A small autoregressive pixel model, trained from scratch.
Data: trained on stained colorectal tissue patches (NCT-CRC-HE-100K), 41.6 epochs.
Rows from block 2 of a small autoregressive pixel model, named by matrix and row number. Rows with one number belong to one neuron. Each number is 128 + 32 x the weight over its row's rms, rounded and kept within 0 to 255. All counts start at 0. After the name is the row's rms in percent of the matrix's.
Before each neuron's rows are labels from the 100 images, of 14976, where the neuron reaches its highest value: "top examples" is what is common among them. Only what is clearly more common there than usual is listed. The data: stained colorectal tissue patches (NCT-CRC-HE-100K).
# fc1: MLP up (model.blocks.2.mlp.fc1.weight, 1024x256), inputs 128-159
# fc2: MLP down (model.blocks.2.mlp.fc2.weight, 256x1024, transposed), outputs 128-159

top examples: tissue: tumour epithelium
fc1.508 105 [188 176 133  92 208 159 152 163 156  91 152 166 150 167  75 115 108  64 111 158  94  67 138  75 101 175 107 152 163 144 141 177]
fc2.508 111 [120  34 113  79  64 105 103 137  96 143  60  44 170 140 165 127 168  94 118 143 105 139 151 149 125 116 191  43 114  83 152 128]

top examples: tissue: smooth muscle; tissue: debris
fc1.118 116 [ 98 155 130 140 132 156 125 112 110 113 126 131 125 151 121 110 144 161  74 168 167 109 125 149 140 100 146 155 154 124 135 133]
fc2.118 115 [129 141 125 112 134 114 104 136 127 183 155 153 116 156 116 165 150 179  82 139  84 130 142  96 164 160 112  76 138  80 135 124]

top examples: tissue: mucus; tissue: lymphocytes
fc1.170 128 [114  95 108 168 110 185 161 153 120 171  91 128 103 159 175 172 101 168 125 131 105 170 128 168 186  93 102 170 145 167 192 104]
fc2.170 127 [110 155 132  91 171 120  79 134 166 143 135 148 132 100 150  93 126 116  86 120  68 148 100  57 109  39 145 168 106 114  80 119]

top examples: tissue: lymphocytes; tissue: debris
fc1.389 117 [151 130 134 167 106 178 128 158 108 135  98 150 109 113 132 119  47 126  87 105 138 116  92 118 168 126 103 151 131 138 144  84]
fc2.389 123 [175 118  47 140  99  74 123 130 104 147 160  93 182 180 100 151 153 116 161 170 127 126  91 175 107 171 172 122  77 130 142 152]

top examples: tissue: adipose tissue
fc1.689 090 [158 143 138 145 160 107  32 130 175 171 117 114 133 122 103 178 195 148 134  80  91 188 144 174 183 161 119 155 120 141 143  96]
fc2.689 072 [111 136  99 130 132  83  99 166 101 108 124 129 165 147 138 152 125 202  76 145 151  88 109 168 110 156 162 127 125 105 207 107]

top examples: tissue: mucus
fc1.613 128 [ 82 157  78 134 138  65 141 157  96 155 189 115 122 136 168 164 148  96 148 175 143  63 147 126 111 156 123 168  89 178 104 114]
fc2.613 122 [163  79 106 135 114 126 112 158 136 139 114  95  99 121 142 119 117 114 157 149  84 134 133 133 176 146 150 115 199  98 167 133]

top examples: tissue: adipose tissue
fc1.264 110 [139  57  99 133 135  82 147 146 130 196 114 152 142 201 119 148  47 118 108  59 107  66 131  95 177  74  85 156 181 111 123 150]
fc2.264 113 [ 68 103 130 131  82 132 106 140 106 104  82 184 155 113  75 150 119  88 132 141 121 126  84  98 113 113 122  97 131 131  93  96]

top examples: tissue: tumour epithelium; tissue: debris
fc1.205 126 [ 98 128 100 152 152 134 161 111 173 102 198 196 149 156 156 177 178 166  92 117 132 159  79  73 134  50 170 181 153  82 131 159]
fc2.205 113 [130  92 187 140 132  89  89 125 151 165 109  78 113  93  93 124 115 141 156 102 137 145  93 101 181 116 100  91 141 134 124 114]

top examples: tissue: adipose tissue; tissue: mucus
fc1.427 110 [154 131 158 119 111 128 128 157 158 148 148 161 144  86 133 126 125 141 142 167 138 138  99 183 104 126 106 167  93  94  64 147]
fc2.427 120 [153 117 106 150 103 179 158 142 133 136 106 116 121 132 118 104 156  79 121  91 180 133 121 132 160  93 104  80 145 131  88  85]

top examples: tissue: cancer-associated stroma; tissue: mucus
fc1.676 119 [129 176 121  99  85 152  86 131 122 147 109 112 121 124 142 128 141 136 152 120 147  95  79 145  98  32  65 166 136  82 153 160]
fc2.676 120 [159  97 127 152 126 128 145 134  93 135  97 120 162 149 187 170 129 117 112 166  89 120 150 103 156  83 141  59 105  86  99  86]

top examples: tissue: smooth muscle
fc1.357 125 [110 185 133 111 158  91 115 127 208 114 104 118 135  89 139 143 124  50 132 161  74 152 122  93 123 123 143 186 117 158 108 101]
fc2.357 137 [155 182 128 161 137 105 139 125 203 143 115 107 141 102 143 115 113 138 144  73 130 140 113 126 154 134 175  94  48 183 153 103]

top examples: tissue: mucus
fc1.665 100 [201 151 148 183 134 112 132 119 177 153 131 139 128 128 125 192 154  92 124 123 119 128 154 142  92 144  83 140  85 134  78 151]
fc2.665 123 [187 102 152 125  79 127  72 140  62  77 169 141 106  47 111 143 148 160 119 136 169 171 149 166 116  88 151  49 122 154 102  85]

top examples: tissue: adipose tissue
fc1.683 125 [137 198 123 149 111  92 129  89 151  72 118 102 110 145 147 124 167 134 117 134 119  79 101 153 102 126 142 180 215 158 107 120]
fc2.683 128 [175  78  82 135 137  76  98 159 126 186 106 138 208 106 112 104 102 123 192 150 148  57 166 151 121 124 132 122 114 127 134 106]

top examples: tissue: tumour epithelium
fc1.619 122 [ 45 130 169 125 142 109 217 114 119 126 129 128 158  91 111 119 126 149 139  82 118  69 135 128 108 151 124 136 148 132 128  73]
fc2.619 111 [189  99 148 107  68 135  75  92 140 171 162 119 129  76  57 105 160  86 175 148  71 160  98 152 170 105  48  84 155 157 108 162]

top examples: tissue: tumour epithelium
fc1.605 116 [117 103 188 126 133 100 135 118  99 144 136 108  77 118 113 160 137 167  89  87 133  59 117  75 151 139  98 147 104  59 101 160]
fc2.605 119 [145 165 110  99  74 121 119 151 103 111 101 172 149 141 114 102  84  75 107 183 133 102 130 159  93 141 157  50 140 129 159 173]

top examples: tissue: smooth muscle; tissue: debris
fc1.86 128 [117  90 118 160 158 157 105 132 173 103 160  78  61 116 134 117 151 126 108 109 118 116 118 149 154 115 134 183 117 172 119  73]
fc2.86 119 [ 75 140  83 123  99 172  95 131 105 132 189 147 143 142 108 121 164 119 185  77 196 102 105 201 107 160 179 114 113  93 139 115]

top examples: tissue: tumour epithelium
fc1.250 108 [137 168 116 127  92 117 116 125 173 139  90 141 142  61 145  99 121  82  69  80 158 122 106 131 114  99 114 176 122  92 150 120]
fc2.250 122 [103 166 102  67 163 158  65 103 107 117 179 169  99 152 154 161 117  98 138 172 142 128 177 158 148 160 171  83 120 180 146 152]

top examples: tissue: tumour epithelium; tissue: smooth muscle
fc1.274 091 [126 174  96  78 128  87 121 120  77 148 166  99 134  98 112 132 122  97 147 149 124 158 138 101 129 105 170 119 131  26 145  89]
fc2.274 070 [125 109 157 127 161 151 127 173 118 112 131  95  64 192  30 149 161 174  85 150 161 131 155 156 138 119 123  76 133 145 114 105]

top examples: tissue: lymphocytes
fc1.746 130 [135 174 153 155 129 138  81 157 141 130 130 129 159 132 125 101 102 141 150 119 160 137 113  46 144 151 121 179 113 160  95 141]
fc2.746 123 [156 100  80  67 141 156 113  88 160  96 147 115 102  91 170 114 142 150 173 110 145 140  92 166  76 172 155 101 126 149 107 118]

top examples: tissue: smooth muscle
fc1.563 063 [113 155 127 153 121 111 117 147 129 132 178 103 144 117 130  99  96  65  98 184 121 110  74 116 125  89 186 162  81 151 111 159]
fc2.563 049 [126 154  98 117 135  85 124 116 110 124  93 113  66 145 133 181  59 113 126 134 111  99 167 107  92  76 116  74 106 187 137 196]

top examples: tissue: mucus
fc1.740 108 [128  65 102 105 144 174 109  80 194  86 186  78 130 135  97 107 172 162 119 183 134 119  82  79 165  63 145 158  81 132 129 149]
fc2.740 125 [158 169 135 127 148  80 139 119 155 177 170 155 134 175 165 148  79  98 129 115  66  97  90 180  82 103 160 110 156 170 116 147]

top examples: tissue: adipose tissue
fc1.636 038 [207 126 166 112 173 171 165 184 123 164 124 115 158  77 119 135 112 142 146 128 154  55 100 174  75 135 163 191 150 176  98 166]
fc2.636 034 [110  75  95 108 140 185 154 129 150  88 163 185 117 130 127 131 130 124 153 123  82 113 121 121 123  72 137  88 153  77  82  92]

top examples: tissue: mucus
fc1.741 114 [188 109 152  94 151 105  85 119 119 114 111 114 103 148 101 112 151 135  76 156 182 132 125  97  83 129  83 133 162  87  96 124]
fc2.741 121 [125 146 120 112 165 132 165 157 139 167 119 131 139 182 194 157  98 154 107 113 147 146 126 159 104 108 171 130 142 165 116 134]

top examples: tissue: normal colon mucosa
fc1.269 128 [ 83 105 122 165 162 141  95 116  86 128 145 113  84 129 133 175 174 122 162 135 144 109 115 147 124 111 161 181 103 121 133 174]
fc2.269 124 [166 149 102 142 139 108 121 125 205 168 162 161 140 135 167 106 125 140 107 110   0 100 177 116  96 172 121 146 102 116 134 177]

top examples: tissue: tumour epithelium
fc1.333 108 [176 156 138 143 143 149 115 106 195 132 128 121 111 112  60 164 163 150  94 131 129 106 181 149 100 105 125 133 158 110 121 144]
fc2.333 113 [147 108 147 105 161 152  82 119 147 141 189 127 149 140 136 110 195  98 170 145 161 172 136 187 112 134 172  91 152 122 167 176]

top examples: tissue: mucus
fc1.194 113 [118  52 150 115 155 113  51 142 149  77 125  99 131 131 135 130 127 154 131 111  96 134 140 105 173  76 134 171 102 145 117 191]
fc2.194 127 [140 166 151  96 137  93 208 125 159 135 165 154 153 148 164 136  49 149 186 167 120 141 142 112 130 155  82  96 159 202 125 114]

top examples: tissue: tumour epithelium; tissue: cancer-associated stroma
fc1.590 124 [108 132 142 138 126 183  75 134  90 113 173 205 128 144  68  92 181 121  74  98 117 121 114 195 156  90 137 153 158 131 113 172]
fc2.590 098 [130 138  86  95 198 155 114 165 138 112 161 109 145 155  63 201 140 149 133 165 109 144 148 111  69 109 151 155  96 135 142 149]

top examples: tissue: mucus
fc1.263 110 [ 89 176  67  91  66 148  86 113 126 149 101  56 133 143 179 130 114 110 142 141 112 148  79 130 101 131 136 135 107 108 121 105]
fc2.263 111 [126  58 163 158 149 104 171 109 167  89 183 181 102  87  85 127 134  47 149 119 117 110 123 129 176 100 117 142 172  92 124 105]

top examples: tissue: smooth muscle
fc1.730 120 [ 94 147 115 178 139 146 104  51 174  98 144 121 144 133  84 122 157 109  94 134 124 100  98 138 104 155 145 156  75 100 143 125]
fc2.730 120 [ 79 130 109 123 108 125 157 165 144 122 135 182 114  95 163 144 108 151 124 118 128 135  73 112 122 113 113 117 105 210 130 136]

top examples: tissue: tumour epithelium
fc1.494 120 [ 99 100  88 179 137 148 115 131  95 154 150 134 130 122 107 165 140 137 109 108 101 117 157 117 168 163 115 160 122 192 116 109]
fc2.494 115 [122 142 119 149 165 146 114 163 172 109  93 186 117 123 109 117 142  69 105 114 175 150 124 165 162 106 147 115 104 118 147 153]

top examples: tissue: lymphocytes
fc1.285 115 [ 84 127 124 166 103 117 116 140 121 191 144  74 122 144 106 129 199  65 104  80 129 113 161 101  84 126 157 212  72 155 144 147]
fc2.285 117 [148 146  88 133 188 132 121 148 143 138 139 161 135 206 118 171 132 119 143 141 150 130 102 112 125 171 113 155 132  90 106  85]

top examples: tissue: lymphocytes
fc1.483 117 [118 165 157 107 130 173 136 170 132 110 106  91 133 161 106 134  72 142 130 164 143 132 181 131 105 110 110 125 138  86 163 168]
fc2.483 119 [135 120 105 117 137  80 133 160 158 149 111 108 121 112 151 170 184 122  88  97 138 121 125 179 131  89 101  64 139 122 106 108]

top examples: tissue: cancer-associated stroma; tissue: debris
fc1.400 112 [178 101 145 130  55 106 121 123 157 114 156 100 118 142 189 175 117 112 132 160 147 112  70 153 158 127 115 142 153 121 191 152]
fc2.400 118 [144 195 125 113 142 128  85 146 159 127  80 145 122 123 101  93 109 200 159 142  78 202 145  80 204 135 142  53 121 104 145 120]

top examples: tissue: cancer-associated stroma; tissue: smooth muscle
fc1.574 117 [128 168 106 139 155 156  22 131  92  93 166 205 187 170  94 132 164  93 127 137 138  83 130 145 134 128 108 156 113 154 139 115]
fc2.574 128 [150 102 150 143 166  99 123 147 157 150  82 154 181 118 166 105 111 138 136  68  81 108  35 124 103 133  95 105 126 121 159 137]

top examples: tissue: cancer-associated stroma
fc1.217 119 [119 116 120 155 117 141  97 115 143 171 100 169 112 109 131 143  93  91 119 129 112  98  82 114 177 154 140 165  64  78 151 126]
fc2.217 123 [189 154  75  49 129 166 115 127 124  77 131  91 170 144  65 150 147 126 100 145  89 178 100  85  98 102 124 146 119 167  92 197]

top examples: tissue: smooth muscle; tissue: cancer-associated stroma
fc1.155 113 [131 131  90 111 164 133 168 119 105 129 153 158 161 132 149   0 115 106  63 127 116 135 131 156 133  97 120 155 109 135 134 130]
fc2.155 120 [155 154  70 122 111 107 131 218 129 178 184 130 191 123 161 128 150  98 167 180 175 121 125  83 158 174 180  91 175 172 119 137]

top examples: tissue: cancer-associated stroma; tissue: smooth muscle
fc1.373 125 [153  61  55 167  96 120 145 117 148 138 124 132 129 103 189  93  88 112 183  87 132 124  95  73 154  87  58 153 154 143 126 156]
fc2.373 119 [139 131 139 106 114  88  99 126 152 146 133 120 136 130 134 148 156 172 114 174 119 131 219 104 105 152 129  59 110 129 123 137]

top examples: tissue: debris
fc1.485 107 [ 94 134 169 108 119  66  79 139  71 150 166  63 153 139 116  88  90 108 137 141 126  88 112 194 118 121  44 175 161  89 164 154]
fc2.485 125 [147 106 131 166 127 166 183  68 167 152  59 140 106  96  61 101 119  65 139 120 129 104 124 146 143  91 138 146 107 193 120 104]

top examples: tissue: tumour epithelium; tissue: normal colon mucosa
fc1.570 121 [169 125 125 118  85 118  56 171 139 108 144 132 105  99 121 116 174 156 105 136  89  94 139  54 110 132  79 151  66  98 128 158]
fc2.570 120 [190 146 109 106 103 101  83 118 103 208 116 128  48 172 155 123 139 137  83  96 154  92 135 122 116 117 119 107 132  84 110 138]

top examples: tissue: mucus
fc1.296 122 [103 170 126 172 186 116 119 125 149 106 102 133  78 154 151 119 128 142 122 168 116 147 157 178 120  97 101 173 135 108  91 146]
fc2.296 122 [150 156 146  82 163 151 167 134 170  99 170 129 156 173  89 136 162  64  92 114 112 163 108 132 108  99 174 101  99 137 195 101]

top examples: tissue: smooth muscle; tissue: cancer-associated stroma
fc1.339 113 [142 117  53 141 161 138 140 145 134 186 136 122  90 130 167 128 190 172 141 126 116 125 138  90 162 148  89 160 110 108  98 146]
fc2.339 122 [137 102 104  92  84 109 117 164 121 151 173 144 171 101 144 141 196 134 130 172 120 160 118 119 145 160 146 136 142 115 121 145]

top examples: tissue: normal colon mucosa
fc1.596 112 [103  69 119 105 157 144 121 127 125 117 123 119 109  81 168 172 101 116 117 146 172 120 120 102 137 125 113 165 125 146 144  89]
fc2.596 123 [163 152  71  72 132 141 105 113 104 161 106 202 102 155 130 137  67 123 124 112 127 121  79 147 141 143 106 127  93  89 106 173]

top examples: tissue: cancer-associated stroma; tissue: debris
fc1.35 136 [131  73 125 133 133  96 130 141 108 193 150 122 144 158 162 163 116  30 183 116 159  93  97 101 105 149  85 168 140 190 109 149]
fc2.35 124 [203 138 113 142 122 162 112 130 160  73  72 145 160 118 211 155 135 142 149 120 117 137  57 123 126 111 107 106 139 172 128  94]

top examples: tissue: adipose tissue
fc1.560 102 [150 121  98  92 128 102 109 139 110 145 106 125 180  94  79 143 127 126 138 141 142 164 118 111 182  71  93 141 109  92  92 125]
fc2.560 105 [116 199 134 139  72 152 146 146 143 130 128 101 146 164 117 134 185 171 142 165 139 120  71 166 166 182 100   5 149 116  85 138]

top examples: tissue: adipose tissue
fc1.44 107 [158 140 160  58 177 138 141 139 136 123 103 172 144 165 162  87 121 153 181 145 121 118 133 154 203 131 113 171  76  89  78 101]
fc2.44 124 [109 150 113 173 110  99 126 142 156  91 127 108  91  90 129 150 119 181  91 162 159 150 108 129 123 109 111 112 160  86 180 190]

top examples: tissue: smooth muscle
fc1.28 107 [142 104 166 112  96 114  85 136 165 137 153 124  83 139 150  97 102 128 103  95 154 180 141  80 135 156 118 149  95 115  75 144]
fc2.28 112 [135 155  90 174  84 168 148 135 126 145 105 137 149 153  76  55 148 119 153  94 133 117 122 178 149 125 132  75  75 103 107  99]

top examples: tissue: mucus
fc1.423 122 [176 168  88 117  73 139 133 147 134 117 162  98 134 131 121  95 148  91 118 102 121 119 171 131 135  98 116 160 119 143  63 155]
fc2.423 121 [ 94  63 140 144 135 132  49 190  61  87 156 194 159 101 131 121 153 129 172 132 170 199 162 151 112 147 165 135 101 146 160 182]

top examples: tissue: adipose tissue
fc1.9 126 [134 118 114 135  85 105 135 107 127 112 123 118  99 118 169 119 122 145 106 212 146  84 107 144 172 148 143 144 123 137 106 105]
fc2.9 123 [ 79 158 123  72 119 128 156 103  99 150 159 173 148 159 123  97 185 134 113 135 103 112 102 186 163 156  66 129 132 103 136  78]

top examples: tissue: adipose tissue
fc1.104 110 [119 101 112  67 119  89 142 142  88 125 146  76 155  96 161 119 103 131  92 170 147 155  99 155 108 115 155 126 127 161  74 120]
fc2.104 123 [173 166 100  85  81 116 138 143 124 108 146 118  68  92 105 131 129 159 134 100  99  66 112 146  93 133  80  55 130 163 156 134]

top examples: tissue: normal colon mucosa
fc1.584 114 [112  62 181 159 150 130 145  98  94 120 140 158  84  95 126 161  98 116 135 143 141 177  90 140 112 100  93 128 112 114  99 113]
fc2.584 122 [153  96  73  79 126 121 137 124 155 107 153 130 173 116 150 125 143 162 140 101  93 150 119 139 107 188  99  82  63  98 127 154]

top examples: tissue: adipose tissue
fc1.98 120 [138 108 141 105 133  92 119 139 197 169 114 151 134  96 119 112  95 127 129  96 163 125 122 142 142 145 114 162 197 135 149  99]
fc2.98 130 [126  45 104 109 167 113 172  87 150 109  91 133 143 136 108 138 101 105 102 132 140 140 151 165 110  27  79  93   9 131 126 146]

top examples: tissue: lymphocytes
fc1.287 117 [135 163 122 116  78 103 205 159 177 102 109 138 109 194 110 205 144 153 194 141  42 130 167  79 103 149 153 166  85  83 194 136]
fc2.287 124 [157 112 110 144 124 125 171 162 136 131 183  78 192  59 134 131 127  95  68  91 131  93 204 125 107 130 135  94 116 184 115 130]

top examples: tissue: smooth muscle
fc1.394 110 [151 111 191 117 255 155 146 115 164 108 158  58 184 128 127 159 120 133 106 173 101 141 115 142 100 151 113 131 121 124  70  79]
fc2.394 118 [184  93  60 139  75  96 217 160 112 124 126 166 179 167  97 130 131 137 135  85 134 101 139 166 200 156  82   9  76 122 130  95]

top examples: tissue: smooth muscle
fc1.451 112 [104 139 186  59 143 179 128 117 135  56  87 144  83 131  87  93 120 167 169 150 120 111 136 168 105  87 105 158  64 108  91 116]
fc2.451 119 [146 179 100 144 128  70  68 158 153  82 137 163 152 142 176  95 131  97 135 134 148 187 100 153 130 162 142  76 155 150 190 209]

top examples: tissue: smooth muscle
fc1.167 117 [108  68 120 143 137 173 123 168 148 137 199 130 156 101 107 137  97 101 111 122 101 166 102 131 114 140 102 175 138 125 140 102]
fc2.167 105 [134 169 105 113 130 118 116 132 110 110  81  58 123  93 145 151 122  92 163 149 154 170  95 104 122 181  78 148 180 109 136 161]

top examples: tissue: mucus; tissue: normal colon mucosa
fc1.572 111 [137 198 106  64  61 100 135 108 126 126 106  97  94 123 112 164 165 137 149 126 137  91 109 122 101 146 116 153 130 102 115 117]
fc2.572 117 [195 111 124  82 126 118 148 152  92 156 168 146 128 107 119  83 115 114 146 130 141 181 105 110 149 116  90  82 167 129 128 118]

top examples: tissue: lymphocytes; tissue: normal colon mucosa
fc1.672 123 [107  63 108 138 157 145  99 166 153 100 163  77 137 155 147 161 145 177 175 128 102 156 134 109 158  86  76 180 144 111 139  69]
fc2.672 130 [170 132 113 130 176 139 138  51 112  84  79 172 155 167 142 139 144  82  69 101 155 147 125 102 132  83 145  98 117 129 100 131]

top examples: tissue: tumour epithelium
fc1.652 108 [ 89 162 100  85  61 169  74 134 134 131 153  60 137 124 154 130 142 126 109 139 101 115  96  97 107 110 175 182  72 131 169 111]
fc2.652 120 [123 115 164 144 159  74 142 103 141  94 159 189 154 101  78 125  56  74 117 119 106  63  76  96 119 168 101 124 144 108 107 144]

top examples: tissue: normal colon mucosa
fc1.27 109 [172 129 181 129 167 178 180 138 102 126  99  55 123 116 136  96 155 130 150 168 140  98 112  97 106 149 141 145 136  84 138  78]
fc2.27 119 [146 130 143  85 115  97 186 122 141 168 145 121 161 150 140  94 148 154 173 191 104 186 114 105 145 118 113  82 106 172 168 179]

top examples: tissue: cancer-associated stroma
fc1.29 120 [150 125 220  56 107 133  83 139 134 139 150 133 117  55 157 120 148 142 133  88 178 143 180  93  83 111 117 147 122 152 141 181]
fc2.29 115 [137 119 182 145 135  96 160 100 123 101 116  96 108 189 106  83  86 107 140 147 117 119  47 124 146 201 118  67 144  99 121  75]

top examples: tissue: mucus
fc1.438 119 [ 76  84 149 113 115 152 143 135 117 171 121 161 136 111 156  89 111 103  91 109 195 148 135 101  80 102  93 147 116  95  83  94]
fc2.438 117 [169 169  99 155 130 151 123 106  95 130 155 107 125 131 151 101  52 102  51  88 126 103  94 162 119 101 154 133 161 163 201 166]

top examples: tissue: lymphocytes
fc1.191 118 [167 163  83 167 114  65 166 116 142 136 135 121 117 100 147  98  80 179 165  68 127 167 107 136 115 150  70 170 178 150  65  67]
fc2.191 125 [ 96 122 159  98 133 163 169 122 120 137  99  86 117  94 102 125 152 141 150 160 146  78 167 146 180  96 134 100 137 137 129 146]

top examples: tissue: mucus
fc1.693 121 [131 168 126 190 179  91 147 123  76 130 104 122 150 167 154 141  77 125 151 129 142 151 111  83 108 157  82 162  30 107 101 160]
fc2.693 116 [183 140 140 142 132 110 130 144 128  77 113  93 111 171 191 107 199 121 118 210 125 125 116 120 116 127 147 164  72 120 116 121]

top examples: tissue: lymphocytes
fc1.348 122 [181 102 133 100 136 146 147 113 133 141 132 100 135 137  49 175 130  86 130 192  80  88 111 151 136 190 141 141 190 118 158  75]
fc2.348 122 [ 71 192 142  77 107 131 164 140 122 169 101  76 152 132 198 125 135 166 105 100 159 112 144  69 155 106 157 107 108 125 186 182]

top examples: tissue: smooth muscle
fc1.756 114 [144 162 196  90 190 122 124 106 161 137  98 121 159 187 146 159 105 122 160 160 166  68 107 210  74 175 143 166 131 103 127 136]
fc2.756 119 [135  84 122 159  49 119 128 135 146  87 131 119 124 122 177  98 122 102 138 155  56 152 104 102 161 138 140  93  87 110 126  81]

top examples: tissue: tumour epithelium
fc1.288 119 [ 80 101 175  98 146 181 157 144 132 125 169 140 113 114 132 178  60  88  84  89  86 106 158  63 172 110  98 157 110 103 108 118]
fc2.288 132 [171 146  97 134 164 137 115 153 154  95 139  91 131 145 128  98 176 139 134 102  98 131 103 186 106 131 148 104 160 139 116 143]

top examples: tissue: mucus; tissue: smooth muscle
fc1.737 125 [158 151 141 108 108 112 111 128 135  76 123 170 105  93 129 177  61 169 123 155 146 127 109 199 169 133  59 160 106 121 137 125]
fc2.737 118 [158 138 105 147 146 211 100 128 109 154 175  73 151 127 145 132 119  83 119 187 124 131 114 178 143 116 117 140  86 142 101 128]

top examples: tissue: mucus
fc1.732 117 [ 83 113  59 135 179 155 111 112 135 127 101  88 121 122 143  75 139 128 174 116 115 156 135 138 124  58 155 183 120 188  96 163]
fc2.732 121 [188 159 126 106  93 167 115 124 153  72 176 145 129 160 101 174  97 107 137 172 170 162 125 132 143 141  48 131 113 112 113 124]

top examples: tissue: cancer-associated stroma
fc1.361 119 [140  81 183 101 104 102 198 125 140 120 128  77 153 106 145 168 124 133 115 139 162 121 159  97  89 149 185 157 103 159 165 106]
fc2.361 122 [152 160 119  55 126  75  85 131  85 152 140 173 118 149 106  99 124 160 144 118  93 114  83 153 137 136  99 116 126 156  93 140]

top examples: tissue: smooth muscle
fc1.578 126 [128 102 183 123 140 148 158 175 135 132 129  94 145 129  59 159 127 147 134 134 142 119 107 218 192  94 136 155  87 105 182 197]
fc2.578 128 [130 144 105 144  68 122 119 146 130 137 142 131 177 168 147 107 106  88 150 141  95 159 146 130 118 164 111 146 113 114 157 108]

top examples: tissue: cancer-associated stroma; tissue: lymphocytes
fc1.172 113 [154 175 153  86 111 109 101 183  84 122 130 194 184 142 128 136  84 138 139 114 127 174 109 142  52 138 159 144 187 115 108  96]
fc2.172 120 [ 91 158 144 146 186 130 145  92 111 172  61 100 118 132 118 113 125  91 207 169 140  73 140 128 185 115 124  98 127 131 130 105]

top examples: tissue: cancer-associated stroma
fc1.372 110 [137 107 110 154 163  80 142 125 120 144 147 131 115  78  94 108 130  96  74  74 127  95 130 148 179 155  66 162 150 116 168 124]
fc2.372 118 [139 127  81 202 147 110 159  96  99 132 150 146 124  78 108 173  98 139 134 108 138 127 141 172  93 157 130  78 159 167 121 104]

top examples: tissue: normal colon mucosa
fc1.187 108 [ 74 128 113 203 144 147 106 107 131 118 119 141 172  81  88 126 138 114 106  71 128 112  92 133  96 196  84 162 138  99 141  87]
fc2.187 120 [178 124 177 123  78 112 132  78  90 105 104 115 144  99 127 132 115  78 143  82 100 132 166 145 104  97 142  29 137 156 137 103]

top examples: tissue: lymphocytes
fc1.420 074 [107 111 141 117 155  67 110  77 185  67 108 111 110  54 126 114 129 166  94  98 140 130 159 148 131 155 121 157 121 143 110 151]
fc2.420 059 [144 111 160 112 150 136 179 195  88 163 152 106 131 157 112 112 127 147 174 101 124 172 134  42 150 108 107 131 104 138 120 116]

top examples: tissue: tumour epithelium
fc1.79 060 [130 122 183  84 104  92 142 127  51 118 147 106 153 154 142 105 102 132  84 103 115 136 156 161 154  95  85 161 158 136 122  89]
fc2.79 050 [124 121 168  50 114  79 139 206 149 107  86 110 100 154 150 160  85  99 135  99 144  84 139 136 120 122 148 123 125  92 141 140]

top examples: tissue: debris
fc1.366 090 [153 146 138 150  96 149  97 153 109 116 185 204 179 199 142 145 160 199 151 175  98 182 110 163 123  74 133 172 189 174 119  66]
fc2.366 070 [119 107  94 139 106 176 112 151 101 160 121 114  93 125 126 155  94 159 159 164 123 137 162  72 161 114 163 176 198 101 101  72]

top examples: tissue: mucus
fc1.88 111 [145  76  81 130 161  73 115 107 138  61 126 125 135 134 159  93  97 117  75 128 193 179 170  59 104 159 110 155 149 108  85 130]
fc2.88 108 [107 137 133 143  82 135 161  62 150 198 115  60  98 171 153 133  92 161 146 183 153 143 111 166 127 176 165  47 153 159 131  69]